config.yaml
arch: "quartznet"
model: "self-supervised audio encoder (BEST-RQ)"
dataset: "acted Russian speech (Dusha)"
train_examples: 26041
n_mels: 64
hop_length: 160
input: "log_mel"
win_length: 512
codebook_size: 1024
mask_prob: 0.05
norm: "batchnorm"
activation: "relu"
drop_path: 0.2
depths: [4, 4, 4]
kernel_size: 11
stem: "single"
widths: [96, 144, 208]
init: "kaiming_normal"
residual_init: "none"
optimizer: "soap"
beta2: 0.99
lr: 0.0039
beta1: 0.95
shampoo_beta: 0.99
eps: 1e-08
precondition_frequency: 25
max_precond_dim: 1024
merge_dims: true
one_sided: true
adamw_lr_other_params: 0.0011
l1_shrink: 0.01
magnitude_pruning: 0.5
steps: 7700
batch_size: 256
epochs: 75.7
lr_schedule: "linear"
final_lr_fraction: 0
warmup_steps: 1540
weight_decay: 0.05
adamw_weight_decay_other_params: 0
Rows from block 6, named by matrix and row number. Rows with one number belong to one channel. Each number is 128 + 32 x the weight over its row's rms, rounded and kept within 0 to 255. All counts start at 0. After the name is the row's rms in percent of the matrix's.
# convs1: first pointwise conv (model.blocks.6.convs.1.weight, 144x144x1), inputs 72-143
# convs3: second pointwise conv (model.blocks.6.convs.3.weight, 144x144x1, transposed), outputs 72-143
convs1.18 109 [128 128 128 128 199 127 128 128 192 116 128 199 128 127 128 136 128 128 128 128 128 128 128 128 128 127 128 128 128 147 248 203 178 121 154 128 128 173 128 128  99  66 128 128 113 168 128 128  41 128  95 128 165 133 128 128 128 128 126  88 128 128 128 128 128 102 128 128  92 128 165 128]
convs1.19 111 [128 101 128 181 128 128 146 141 128 166 186 128 191 128 128 210 127 127 164 128 128 111 128 114 239 128  89 152 128 190 155 155 128 129  55  58 155  37  91 128 128 128 166 128 128   0 128  78 128 128 128 149 128 115 128 128 197 128 128  44 128 130 128 128 161 162 161 128 126 159  71 128]
convs1.20 097 [ 99 130 111 128 128 162 128 130 128 128 128 128 100 126 128 129 128 109 128 128 128 128 137 128 119 128 128 128 128  79 153 200 128 128 128 138 119 100 128 128 128 112  51 128 128 128 175 131  49 175 128 131 128 128 146 128 148 128 128 128 125 187 111 164 128  96 201 100  89 128 128  75]
convs1.21 108 [127 106 128 128 128  88 137 128 130 128 143 128 128 128 128 128 169 128  81 128 128 128 128  92 128 171  97 128 128 128 196 128 128 141 128 128 128 137 128 128 128 114 128 128  31 128 144 153 173 128 128  76 119 128  95 128 110  77 128 128 142 128 174 128 128 164 149 128 128  90 128 110]
convs1.22 104 [128  80 128 192 128 136  96 123 128  73 128 128  31 128 128  86  89 126 124 223 128 156 124 128 117 128 128 140 128 128 128 128 128 128 128 118 128 128 128 128 124 100 128 184 128  97 128 128 128 191 128 128 147 134 128 101 128  41 128   0 128 128 128 165 128 142 128 128 128 128 162 105]
convs1.23 097 [142 128 157 128 139 129 128 128 174 128 128 111  95 128 128 136 114 179 128 128 128 128 130 126 128 125 128 128 128 128 145 167 128 112  98 172 200 128  95 203 128 164 128 128 128 163 128 128 144  61 128 128 128 105 157 128  60 144 125 128 122 115  99 164  79 128 192 128 128 102  91 128]
convs1.24 109 [128 137 144 181  82 128 128 128 137  81 128 128 128 128 131  74 191 231 255 128 128  30 128 205 128 128 128  85 101 122 128  79 128 145 104 174 128 128  37  84 128 206 136 128 128 183 128 128 128 128 162 104 128 109 128 128 128 128 162 128 128 120 128 121 128 128 128 134 128 128 127 128]
convs1.25 096 [ 99 128 128 128 115 128 137 128 157 128 128 128 128 116 143 126 128 128 131 128 183 128 130 254 128 128 128 128 114 128 128 128 128 137 128 173  56 128 128 233 154 128 128 125  99 147 128 128 128 128 128 128 128 128 128 128 127 143 128 112 129 134 109 128  45 128 126 128 128 128 128 128]
convs1.26 103 [128 152  93 135 128 128 128 159 121 134 103 128 130 128 128 128 128 128 128 128 151 172 122 128 111 125  90 128 128 128 228 139 128 128 188 128 128 250 128 168  51 128  54 214 125 109 129 177 123 123 128 128  89 128 100 128 128 100 128 128 141 137 128  78 128  99 128 128 128 128 136  39]
convs1.27 114 [128 115 128 128  98 128 128 134 127 128 128 128  77  92 128 128 170 129 128 128 128 109 121 184 168 168 128 137 107 128  72  89 126 133 188 128 178 154 123 142 149 188  80 131 211 144 128 128 128 126 128  92 128 119 142 101  99 142  91 140 128 118 128  53 128 128 134 179 128 128 238 141]
convs1.28 095 [128  46 145 128  32  91 132 172 125 128 128 128 128 205 128 125 189 216 128 128 128 128 146 129 128 128 211 148 128 128 162 130 128 131 144 185 171 207  79 125 146 128 128 128 128 110 128  70 128 140 212 128 128  54  91 125 128 136 128 128 128 128 128  84  94 118 128 128  59 128 128 128]
convs1.29 101 [199 173 128 157 142 128 112 128 128 135 122 119 241 128 128  38 128 128 105 207 128 141 128 128 144 116 128 159 166  51 128 130 128 128 126 128 128 128  72 111 128  99 128 160 128 106 128 174 128 175 124 132 144 128 125 128 128 126 133 128 128 106  16 154 128 179 128 128 154 174 141 118]
convs1.30 084 [128 130 128 128 128 128 128 104 128 159 128 128 196 187 128 133 128 176 128 128 128 130 128 104 128 144 128 152 128 128 128  79 128  56 255 162 128 179 128 128 145 128  91 138 128 128 128 128 128  96 156 170 103 128 122 138 128 125  84 115 137 114 128  94 128 128 216 170 128 128 124 163]
convs1.31 099 [145 124 128 128 128 150  63 128  56 128 146 134 163 128 199 128 122 173 186 128 111 146 128 108  29 128 128 127 131 128 128  86  82 128 128 128 129 128 157 199 128 128 173 128 128 128 128 126 128 128 128 128 128 100 128 128 128  47 128 128 128 121 128 129 128 128 153 121 128 128  68 138]
convs1.32 092 [128  55  33 118 132 128 128 124 139  75 130 119 128 128 100 136 128  96 128 128 127 128 128 165 128 128 128 206 128 128  56 128 128  85 150 165  89  86 128 128 128 128 128 124 128 128  68 105 128 128  79 128 128 133 128 128 128  71   0 162 128 114 149 128  79 128 173 164 150 128 128 201]
convs1.33 106 [128 128 128 128  91 128 128  99 128 128 171 128 128  93 128 158 212 128 128 128 149 128 128 128 128 182 128 128  71 128 102 128 128 128 128 126 128 128 128 128 128 128  92 141 128  57 128 128 128 128 128 128  76 128 175 139 128 128 135 101 115 128 128 128 128 147 128 128 128 128 128 128]
convs1.34 105 [128 128 128 171 128 163 128 128 128  83 128 128 128  86 132 128 128 181 128  50 115 102 128 128 128 127 159 128 147 140 128 128 128 128 115 128 128 128  82 128 100 177 182 140 141 128 111 128 128 128 128 142   0 128 128 142  89 128 166 128  65 128 120 128 128 128  54 128 128  62  34 129]
convs1.35 112 [128 158 132 138 178 128 128 213 128 122 128 120 128 128 128 128 123 103 128 128 128  89 128 128  64 128  70 139 162 137 128 145 126 128 155 128 128 159 128 128 128 128 128 168 128 188 128 128 128 215 111 128 238 158 128 128 128 153 122 128 128 128 106 128 128 101 128 149 109 128 128 128]
convs1.36 097 [128 128 128  80  76 128 128 128 128 169 128 131 128 128 128 128 128  69 128 128 128 108 130 128 128  74 111 128 128 121 128 128 128 128   0 221 128 151 128 182 157 134 121 106 119  46 143 128 128 129 128 128 128 128 128  94 110 128 128 128 100 128 128 128 128 128 128 152 196  62 154 128]
convs1.37 096 [128 128 111 128 128 128 128 128 127 233 128 128  52 162  84 128 128  56 169 128  67  64 128 136 128 128 128 145 128  73 128 145 151 128 128 128 128 128  65 163 128 128  64 128 117 112 128 188 128 128 255 147 128  27 128 125 127 132 128 128 128 128 156 128 128 128  87 149  95 128 130 129]
convs1.38 111 [ 61 144  88 128 128 177 128  98 113 128 128 136 128 108 128 128 111 125  77 182  96 128 128 156 182 124 128  87 128 128 128 114 128 128   0 128 128 128 128 137 128 134 128 103 198 128 128 128 100 157 128 178 111 128  76 128 188 143 128 118 128 112 128 138 128  92 128 128 128 139 102 148]
convs1.39 086 [ 65 128 128 128  66 131 128 130 130 128 128 128 128 191 128  84 228 128 128 116 128 141 128 128 128 180 128 126  66 209 216 127 217 137 128 128  57 128 128 128 128  99 128 128 128 128 125 116 182 128  27 128 105 128 128 128 128 128 128 127 128  78  84 128 128 128  47 128 128 128 128 146]
convs1.40 085 [ 83 128 128 128 128 128 134 144 205 128 107 128 128 128  74 128 128 128 128 128 162 128 128 210 128 160 134 128 128 125 111 128 128 128 128 128 128 128 128 128 159 128 122 255 128 143  74 216 148 128 118 150 128 128  83 128 128 101 128 134 128 255 128  77 128  95 124 128 128 128 128  98]
convs1.41 111 [128 128 144 147 136 165 128 128 188 128  50 128 104 128 154 128 128  96 128 128  61 132 102 128   0 128 101 128 155 153 161 128 128  67 101 149  85 128 128  95 112 128 128  97 138 255 139 124 172 126 128 128 128 116 128 158 172 173 115  43 128 128 129  90 168 105 173 123 151 128 128 128]
convs1.42 105 [ 94 128 128 129 128 128 103 140 129 163  47 128 233 128 171 121 128  90   0 128 123 127 128 155   0 128 128 128 128 171 128 216 128 128 114 128 164 129 128 128 128  13 145 103 128 128 128 133 220 128 128 152 128 123 128 128 112 128 128 129  66  90 128  85 128 128 128 154 150 128 128 128]
convs1.43 101 [128 128 128 128 128 152 128 126 128 128  74 128 167 162 127  45 128 125 128 128 128 169 128 108 135 168 128 182 132 125 139 164 184 128 109 135 161 128 128 104 124 128 128 128  77 205 136 128 128 141 128 112 172 128 193 165 128 128 161 128 134 128  19 119 171 128  55 128 123 128 118 128]
convs1.44 100 [243 128 128 128 128 128 196 128 129 148 186 128 187 100  92 135  71 118 154 121 121 128 116 106 155 139 128 171 128  87 128 143 152 128 128 244 128 204 128 128 114 126 128 128 152 128 134 162 121 128 236 106 128 128 128 128 128 128 132  63 122 103 128 134 151 117 118 128 128 128 121 183]
convs1.45 105 [127 128 128 128 154 149 145 128  81 181 128 128 128 128 128  62 128 128 128 168 128 108 128 121  78 177 128 128 136 128 117 128 128 128 194 113 128 128 128 128 128 119 128  87 128 128 112 128 128 128 174 128 128 128 163 255 128 128  62 100 128 128 128 162  96 188 128 139 101 127  93 242]
convs1.46 084 [128 152 128 128 128 128 105 128 133 113  79 128 128 128 128 219 128 134 128 135 128 128 128 101 128 255 128 128  26 116 128 102 154 176 125  75 128 128 128  68 128 183 128  58  95 129 161 162 128 128 128 128  87  26 155  32 128 179 128 128 128 128 101 128 128 128 128  92  75 128  97 128]
convs1.47 108 [ 93 128 129 128 138 128 128 137 128 128 128  32 100 128 128 128 119 172 225 128 128 102 128 128 128 144 128 128 101 123 170 103 128 152 251 123 128 128 128 126 108 124 131 128 128 158 128 154 128 128  56 131 128 128 200 128 128  58 128  80 189 128 140 122 128 128 128 130  85 128 165 128]
convs1.48 109 [128 128 128  80 190 117 128 128 128 128 128 128 110 117 135 128 120 152 170 128 118  57 128  69 128 128 125 128 128 128   0 128 128 126 128 128  98 130 128 122  85 227 151 128  99 123 128 128 214 128 128 152  44 128 116 128 132 128 168 182  59 128 108 128  96 143 117 128 123  81 128 128]
convs1.49 095 [131 133  39 128 128 128 128  69 135 128 128 128 112 135 128 128 127 128 128 107 137 128 128 139 128 128 128 196 114 128 128 128  80 128 128 128 104 128 128 128 126 128 114 128 128 128 135 128 128 151 128 128 128 154 128 128 128 210  77  77 128 128 128 121  93 128  88 217  98 109 128 128]
convs1.50 102 [128 115 157 128 128 144 128 128 128 103 111  73 107  52 128  67 197 130 133 128 128 182 128 128 109 122 131 151 128 159  93 128 146 108 128 131 125 101 144 128 151 174   0 132 128 156 139 128 128 128  79 103 128 128 128 128 128 128  17 128 129 128 131 133 134 128 128 128 128 128 150 121]
convs1.51 086 [153 109 103 110 128 128 128 128 228 128 128 128 128 180 151 128 176 128 128 128 128 180 154 132 128 187 173 130 110 128 128 128 148 102 135 144 128 128 128 128 128 128  27 128 181 128 124 128 128 128 173 127 128 150 128 137 128 188 128 128 128 159 128 128 128  53 128 128 202 104  62 128]
convs1.52 117 [128 128 128 128 135 128 153 177 191 128 128  72 128 128 128 127 128 212 128 128 134  75 128 128 128 128 190 129 129 113  82 128 128 128 128 148 139 126   7   0 161 128 128 132 128 128 128  68 128 128 121 137 165 121 148 128 128 128 164 128 128 114 128 128 122 128 128 173 130  70 128 128]
convs1.53 089 [ 58 128 128 162 131 128 128 128 111 174 128 128 128 128 128 128 125 128  65   0 147  79 129 153 128 128 128 128  86 128  68 110 128 175  51 190 163 128 128 128 128 128  77 137 128 128 128 215 128 128  94 128 128 128 128 128  64 128 129  58 171 128 149 128 128 128 128 174 128  13 128 128]
convs1.54 109 [132 128 128 127 128 128 128 128 122 128 245 163 101 128 142 128 128 128  67  34 135 101 128 128  73 171 128 144 128  79 128 129 128 135 195 128 128 128 128 139  99 140  89 128  95 128 139 125 128 128 173 128 122 128 129 111  75  63 125 255 128 128 128 128 128 128 122  91 128 128 105 128]
convs1.55 113 [128 128 134  97 128 128 201 128 175 128  93 128 128 134 128  66 128 158 128 128 128  51  88  76  87 151  90 155 128 151 157 128 128 135 160 128 125 131 128 128 128 128 128 128 148 187 128 128   1 128 128 114  58 127 128 137 137 128 128 102 134 128 103  69 128 159 128 128 128 128 131 128]
convs1.56 096 [128  82 128 128  79 180 133 128  73 128 121 116 116 128 126 128 106 181 128 128 128 179 118 128 127  74 128 134 128 141 119 135 138 128 128 128 128 255 108 225 150 128 128 128 154 128 128 106 128  24  90 110 128 122 128 126 143 148 145 128 128 128 128 128 128 103 128 154 107 128 128 128]
convs1.57 093 [128 130 128 126 128 137 128 128 128  93 128 135  78 128 138 116 128 128 128 128 128 128 122   0 128 146  67 128 128 128 123 135 128 128 121  67 133  83 128 113  45  88 203 128 128 128 128 128 128 206 105 163 122 128 128 128 231 136 128 165 128 128 124 128 128 175 128  58  98 169 131 128]
convs1.58 097 [128 154  90 128 128 128 128 128 119 195 128 128 128 128 115 119 128 251 128 117  87 128 144 136 128 117 132 128  97 117 128 128 128 217 101 128  89 155 128  92 229 135 128 128 128 141 128 128 128 111 101 130 128 111 105 128 118 128 128 254 128 128 128 128 128  98  75 128 128 128 128 128]
convs1.59 085 [128 154 128 101 128 128 128 128 128  81 128  74 128 128 128 128 128 157  98 128 166  71 166 126 112 128 196 166 128 100 136  56 128  92 130 128 113 128 128 151 128 128  87 128  73 128 162  52 128  97 128 128 128 128 128 142 109 128 128 128 114  97   0 128 128 128 128 102 116 128 127 128]
convs1.60 100 [128 128 128 147 114 126 136 128 149 211  95 144 255 128 109 229 136 112 128 101 172 128 128 128 163 128 128 128 146 128 134 128 137 148 114 128 125  84 199 128 128 128 131 164  78 128 128 128 128 128 128 128 128 128 128 126 128 174 178 128 100 128 128  69 128 128  76  87 129 128 128 145]
convs1.61 077 [128  76  88 128 128  55 128 164 128 128 128  65 128 128 128 129 209 128 128 128 128 128 158 128 136 128 155 128 128 128 128 128 247  79 190 128 133 207 128  93 128 128 146 123 147 147 128 108 128  95 128 128  95  12 128 142  98 238 128 151 101 138 182 128 128 128 128 119 128 128 128 128]
convs1.62 114 [128 149 137 128 128 183 128 128 128 128 128 128 148 102 166 253 128 137 128 128 128 128 149  92 128 128  76 128 128 128 128 128 128 128 128  80 163 141 102 128 128 128 142 128 128 128 110 128  92  99 125 127 128  87 128 128 112 109 124 115 128 128 128  75 128 107 128 108 128 204 128 128]
convs1.63 093 [130 164 128 128 128 128 136 107 118 134 128 128  73 128  92 128 149 128 128 128 128  86 191 128 128 128 128 120 114 128 128 128 119 128 111 106 163 219 166 128 235 121 137 159 128 197 218 134 128 128 137 128 195 128 128 178 130 128 147 170 128 106  38 125 116 132  43 128 128 128 139 149]
convs3.18 094 [128 128 128  92 135 180 128 128 100 154 128 128 128 128 164 128 128 128 177 128 150 176 128 128  30 145 128 128 128 128 128 128 217 128 209 131 104 155 128 128 114 128 154 128 192 128 117 128 128 169  70 128 134  75 128 128 128 101 128 128 127 129 131 128 229 128  34 128 149 119 154 128]
convs3.19 106 [128 128 153 128 128 128 128  98 152 128 156 137 128  97 186 128  69 128 185 214 154 181 118  92 128 128 128 128 128  87 130 144 176 135 128 128 188  82 128  82 138 151  92 128 128 128 142 128 152 128  56 128 128 130 128 128  47 194 101 128 126 128 139 128 128 124  82 115 164 202 128 128]
convs3.20 105 [147 130 177 128  83 128 128 128 116 128 118 117 128 128 162 128 112 141 128 108 128  65 156 128 128 152 128 154 129 128 128 128 110 155 148 152 128 128 128 128 128  65 222 170 128 128 128 205 128 196 128  62 128 128 172 126 124 128 128  82 204 193 126 128 128 128 128 128 128 128 128 128]
convs3.21 079 [128  80 128 132 128 128 128 128 128 128 128 171 128 187 128 128 186 144  74 121 148 128 144 128 128 128 207 133 116 105 128 105 128 120 141 128 128  81 126 128 126 154 128  32 128 181 128 153 128 128 183 159 100 128 128 128 121 128 130 128 128 128 128 128 120 128 128 128 128 128  92 230]
convs3.22 120 [128 128 128 120 128 128 128 128 148 128 127 128 128 135 128 128 128 128 117  55 128 128 128 106  23 133  67 160 149  96 144 128  97 110 128 128 128 128 128 107 128 155  95 124 146 159 149 123 128 133 128 128 128 122 179 128 136 192 128 203 128 127 116 111  47  36  61 128 131 128 128 181]
convs3.23 097 [128  89  76 128 210 128 163 235  94 104 128 128 128 128 128 159  84 146 128 128 214 178 128 128 231 128 116 128 128 128 128 181 128 146 177 128  94 128 103 128 128 128 128 128 128 128 128 128 128 128 128  78  92 119 128 127  23 128 128 128 128 128  76 128 128 152 181 128 128 128  97  77]
convs3.24 107 [128 113 128 172  98 128 128 135 128 128 111 128  99 128 128 155 124 128  63 128 181 128 128 128   9  31 128 134 128 128 147 128  23 151 128 172 128 128 128 128   7 128  94 128 115 152 128  85 128 128 172 100 129 202 120 128 200 128 119 128 129 126  78 128 128 128 177 129  59 128  31 124]
convs3.25 127 [127  84  81 128 128 128 128 171 128 112 110 128  83 108 108 128 128 128 128 151 128 137 118 172 128 128 128 117  84 115 119 105 121 128 122 114  54  85 128 128 128  97 128 127 128 128 161 128 174 122 171 128 197 194  52 100 105 128 128 136 128 128 120 130 128 204 128 140  78 127 101  61]
convs3.26 096 [164  79 128 148 128 108 117 128 103 128 177 119 153 111  72 128 128 199 128 173 144 128 128 128 140  99 128 141 128  57 180 128 128 128  68 128 128 235 128  85 128 128  29  62  98 128 138 128 141 121 128 100 128 128 128 129 128 128 128 192 128  69 128 128   0 128 128 128 128 128 158   0]
convs3.27 122 [128  78 128  95 160  65 166 128 107 128 129 128 128 128 128 128  44 145  33 128 215 128 128 128 128 128  68 161 128 161 128 128 128 151 128 145 153 174 113 194 105  94 104 128 128 128  49 128 193 114 128 128 128 128 128 155 128 128 127  66 128 132 126  71 104 171 128 126 150 128  43 128]
convs3.28 126 [161 128 156 128 128 128  39 128 128 128 128 128 128 128 194 128  71 149 128  46 174 128 128 219  84 128 128 128 140 128 128 128 128 128 128 185 128 165 152 119 106 116 128 128 128 128 128 128 151 128 128 105 128 128 128 145 128 128 128 135 167 236 128  90 128 128 183 128 160  41 128 129]
convs3.29 116 [146 128 128 223 144  67 141 128 149 128 128 137  12  84 106 123  92 108  18 133 180 128 128 128 128 128 162 128 128  71 108 128  84 118 117 128 128 165   0 128 128 128 111  87 128 106 128 128 143 130 131 200 128 115 128  80 121 128 139 124 128  66 115 128 128 128 128 128 115 128  97 142]
convs3.30 090 [ 83 128 128 128 129  39 128 117 128 107 128 123 128 128 128 128  98 128  80 109 128 128 128 128 128 121 128 128 169 128 105 128 128  45 128  16 128 162 128 128 128 128 128 128 102 128  75 128  43  91  90 128 134 128 128 127 192 128  88  75 128 128 128 128 128  73 128 128 128 128 134 131]
convs3.31 121 [128 128 128 128  49 128  94 118  76  61 176 128 134 121 165 126 128 143  85 112 128 128 128  72 110 128 180 128  85 128 128 128 128 110 132 128 128 110 125 128  98  99 114 128 128 128 128  92  96 169 189 128  95  95 128 209 131 173 128 118 138 128 128 110 128 132 100 128 128 102 128 111]
convs3.32 095 [ 27 128 135 128 128 128 140 128 128 128 125 167 128 128 141 128 152 128 120 128 113 128  95 128 177 128 136  18 128 128 180 128 109 128 128 127 128 128 167 128 128 128 172 128  96 128 128   3  31 128 128 140 135 180 128 123 128  31 128 128 128 101 164 128 161 128 128 171 116 128 128 130]
convs3.33 103 [128 128  70 102 128 146 154 158 128  66 129 128  71 128 128 128 128 145 128 220 128 128 128 128 152 128 128  36 128  82 100 203  81 128 111  72  53 128 128 128 128  71 128 116 128 128 187  97 164 128 179 143 128 128 101  87 112 174 128 142 128 128 128 128 128 217 122 172  90 161 128  98]
convs3.34 100 [ 69 128 128 127 142 108  95 128  83 139 128 128 128 128 101 128 111 154 181 129  70 131 128 128 128 128 128 128 128 128 128 128 128 128 128 128 180 128 128 110 128 207  82 128 128  75  81 128 131  92 128 133 128 128 128  96  71 157 128 128 128 119 128 152  59 175  92 132 130 128 108  77]
convs3.35 115 [126  76 100 108  94 128 128 128 140 128 140 128 128 128  99 128 150 128 172 144 140 153 128 161  60 123 136 136 128 127 117 128 128 128  95 128 143  98 128 221 128 124 112 123 146 128 181 128  74 126 128  94 128 189 128 128  56  82 128 128  69 128 128 121 128 128 128 128 138 128  98 128]
convs3.36 097 [108 135 128 154  96 128 129 128 130 128 128 134 119 123 111  60 128 119 128 128 128 128 128 128 128 128 128  69 128  77 156 128 125 128 116 128 129 128 106 128 128  96 128 128 125 123 148 128 149  88 142 132 128  32 128 128 100 207 204 150  74  87 128 128 128 128  60 115 128 128  37 128]
convs3.37 108 [128 206 128  24 128 156 128 144  98 142 128 128 154 108 128 219  90 128 128 128 128 106 128 128 128 150 128 244 128 128 126 153 128 127 192 143 146 180 128 118 128 126 158 230 128 161 110 194 128 165 128 128 128 128 128 116 135 106 128 128 138 143 128 128 128 172 132 130 171 146 195 128]
convs3.38 095 [128 163 141 128 158 128  99 128 107 176 128 208 127  95 112 128 128  61 189 128 128 128  82 128 128  89 165 128 128 168 128 128 128 128 128 128 128 128 128 128 128 149 128 144 128 101  82 128 128 117 128 128 111 128 162 128 128 128 173 128  66 128   0 128  64  64 137 230 153 130 186 128]
convs3.39 095 [144 177 128 128 128 128 128 133 108 128 123 128 133 128 152 128 128 156 169 118 149 139 168 128 128 219 159 198 148  77 128 128  90 104 196 187 128 166  61 130 128 147 128 128 128 122 128 128 128 120 100 128 128 104 128 128 128 157 128 128 112 118 176  74  93 128 128 129 128 128 128 127]
convs3.40 093 [210 128 128 128 128 132 117 174 128 128 129 118 128 128 166 128 130 113 128 125 128 128 180 128 128 190 128 171 193 128 128 129 128 128 109 128 128 149 171  53 128 128 213 126 134 128 128 243 128 168 128 128  33 128 128 167 196 128  78 128 232 128 185 128 128 191 138  77 128 111 128 158]
convs3.41 091 [128 128 121  61 128 128 128 128 128 215 128 128 130 176 128 128 128 128 126 154  78 128 128 128 139 169 145 128 128 128 136 128 128 128 128 128 129 128 184  95 128 180 116 160 142  83  87 128 128  76  62 128 146 128 128 128 185 201  55 111 128 185 128 128 128  77 128 128 208 128 128 128]
convs3.42 110 [179 128 128 128 128 128 128 128 163 128 147 128 166  35 128 121 133 128 128 184 128 121 126 211  96 128 128 128  83 128 128 128 192  67 105 128  52 128  60 114 129 193 230 128 200 126 126 128 128  81 128 128 140 184 131 128  71 128 106  91 128 128 136  44 128 123 153 115 128   3 128 128]
convs3.43 077 [128 128  85 128 128 210 125 128 233 128 128 112 125   0 128 163 105  31 128 128 128 128 128 128 128 136 128 130 128 164 123 128 151 131 128 152 165 128 124 128 165 130 156 128 128 119 128 101 128 132 167 162 128 128  70 128 139 128 128 109 128 128 227 158 174 196 128 137 210 128 128  79]
convs3.44 110 [128 120 128 144 150 128 103 128 128 128 120 128 129 175 128 128 224 128 128  25 102 128 177 128 128 128 128 107 126 128 128 128 128 128 128 128 141 128 128 239 119 128  72 128 113 127 128 128 179 144 128 128 108 116 128 128 128  16 220 128  77 120 128 138 128 128 131 128 128 128  47  30]
convs3.45 083 [128 107  56 143 166 128  59 128 128  90 128 128 128 126 231  93 128 128  68 126 128 128  96  67 128 128 128 128 128 125 125 128 104 128 128  99 128  83 128 128 130 128 128  66  96 128 128 128 197 128 128 172 128 206 128 169   9 128 128 128 128 128 128 157 128 128 112  60 128 128 128 128]
convs3.46 077 [128 234 128 128 123 101 128 128 128 128 135 132 128 185 128 127 128 128 128 128 128 128 128 112 119 128 243 203 154 128 128 128 208 128 138 128 128 150 106 194 145 128  83 128 128 125 163 128 137 128 128 141 128 178 163 170 128 128 207 131 128 188 128 125 128  81 128 157 162 128 128 128]
convs3.47 113 [150 128 128 128 128 126 128 123 128 128 128 128 128 128 203 128 128 156  88 122 191 180 192 128 138 128  16 128 128 128   8 133 141 128 189 128 128 138 161 202 128  39 128 128 138 128 138 128 221 128 176 128 176  94 114 166 128 128 121 166 189 164 128 128 102 128 128 120 128 123 128 139]
convs3.48 119 [128 128  90 128  88  85 128 166  94  97 128  91 128 128 128  95 162 128 128 102 125 163 143 181 109 190 156 128 128 128 255 119 125 128 138 135 128 128 128 107 128 128 128 128 128 128  68  97 128 123 128 128 128 128 128 181 128 194 128 105 147 125 128 128 118 128 128 154 128 128 128 158]
convs3.49 099 [ 72 134 128 106 170 112 128 128 147 128 179 128 175 168 109 128 128  96 128 128 128 128 129 128 150  86 128 128 151 128 128 128 139 128 128 125 163 180 176 128 128 125 128 128 128 129  74 128 128 128  52 128 128  91 128 128 166 128 135 128  65 128 170 128 138 110 128 128 168 128 126 182]
convs3.50 099 [128 124 128 128 124 181  67 128 128 128  48 128 128 128  93 109 128 128 128 134  49 128  50 128 128  73  91 104 188 128 127 143 128  19 127 128 128 128  97  57  86 136 128 105 128  90 128 128 126 105  83 128 128 148 128 128 128 128 128  97 128  68 149  92  48 128 128 128 128 128  65 128]
convs3.51 085 [241 128 181 128 128 138 161 191 142 128 128 138 128 128 184 128 128 236 167 128 147 239 128 117 128 128 128 128 132 129  95 222  74 128 128  79 128 120 128 120 128 119 118 142 197 137 142 128 128 117 128 203 128 106 128 127 128 128 128 173 128 128 128 189 133 127 147 128 159 128 128  85]
convs3.52 126 [ 90 128 140 125 170 128 128 206  94 128 128  89 128 128 165 128  68  87 128 128 128 128 128  86 159 126 122 128 128 143 106 127  86 128 136 128 128 128 149   9 128 128 168 182 133 167 152 128 110 157 128 128  55 128 128 128 128 100  67 128 159 128 128 167 111 172 128  60 128  56 128 128]
convs3.53 077 [125 128 128 100 128 107 174 128 128 144 128 128 147 109 128 128 128 128  66 131 128  82 128 128 128 128 128 128 128 135 191  77 126 100 212 128 105 153  67 148 140 173 128 128  92 128  75 192 123 128 125 146  95 131 188 128 128 128 128 128 128 128 128  88 165   9 128 128 128 128 169 143]
convs3.54 116 [129  96 128 132 128 128 144 128 128 109 128 128 180 128 113 148 123 128  72 128 111 138  81 158 128 128 255  99  69  93 128 128 128 160 128 105 126 128 128 192 128 128 128 149 136 165 179 128 128  99 175  43 128 128 111 128 128 128 118  44 128  74  86 128 128 128 134 128 128 128 128 128]
convs3.55 094 [ 64 140 128 208 128 128 128 123 109 128  95 176  47 128 128 128 154 128 149 128 128  93 152 128 128 171 130 227 128 128  85 128 128 128 128 186 128 128 128 128 130  25 137 128 128 128 128 128 128 128 128 255 169 217 128 128 128  95 150 128 111 132 128 130 128 128 126 192 128 128 119 128]
convs3.56 074 [128  23 128 147 128 128 128 136 145 128 139 147 128 164 128 214 128  77 128 168 128 128 128 128 128 128 112 128  92 103 128  93 117 128 128 139 128 128 128  78 128 128  88 128 128 128 128 128 112 221 128  84 140 128 145 128 173 128  24 111  93 128 128 155 128 215  33  78 128 128 128 137]
convs3.57 080 [ 69 128 128 127 128 128  92 128 130  68  59 108 172  91 128 128 128 128 128 117 135 128  86  63 128 137 128 128 112 173 128 128 128 128 178 128 128 245 128 128 125 128 211 162 128 128 128 128 128 128 204 128 125 128 155 128 208 128 154 128 128 188 128 128 128 128 128 170 128 127 148 128]
convs3.58 085 [180 128 128 100 183 128 138 253 170 128 128  98 128  36 128  69 128 128 120  62 128 128 132 175 128 128 128 128 133 141 123 134 154 155 128 128 128 128 162  72  25 153 128 128 166 237  87 128 122 138 128 135  80 128 128 128 128 128  67  75 135 147 128 128 126 160 170  95 128  88 156  86]
convs3.59 080 [124 128 128  27 128 222  81 132 128 129 128  88 128 110 128 116 128 128 127 190   0 128 128 128 128 128 128  87 171 111 128 128 205 128 119 150 128 119 136 128  86 129 128 128 128 121 144 128 128 108 128 128 128 128 128 128 100 128 126 128 128 128 125 124 172 128 237 128 128 182 124 128]
convs3.60 087 [128  95 127 128 128 128  76 128 173 128 167  17 128 128 132 137 156  73 128 129  41 128 158  74 110  90 128 128 128 128 128  83 164 128 128 128 128 128 128  75  48 156 134 128  85 128 110 128 128  32 128 128 128 239 153 128 128 127 128 128 128 128 128  59 114 180 209  23 128 128 128 128]
convs3.61 082 [128 149 100 128 128  91  91 136 128 128 128 128 128 128  59 123 128 128 128 128 128 128 128 134 128 128 170 129 128  90 128 128  19  65 128  16  83 128  95 129 128 128  79 143 116 128 128 128 128 128 186 128 179 133 165 128 128 118 102  70 128 128 106 142  65 128 128 128 126 153 120 128]
convs3.62 123 [158 117 128 128 127 179 128 128  98 110 154 128 170 128 128 189  94 136 128  74 149 128 163 128 108 128 128 128 128 131 177 128  97 128 128  87 128 128 128 133 117 150 153  81 128 128 128 170 128 142  89 128  71 142 128 156 128 151 127 128 163 128 128  72 134 219 100 128 128 128 128 164]
convs3.63 080 [128  98 128 136 128 128 128 128 128  90 128 128 139 128 128  90 156 128 128 128 128 128 117 128 128   6 128  84 128  91 107 133 128 128 112 128 128 106  82 122 128 128 128 128 128 128 243  31 186 128 178 128 127 118  84 128  67 115 164 128 128 128  72 128 128 128  38 128 128 119 128 128]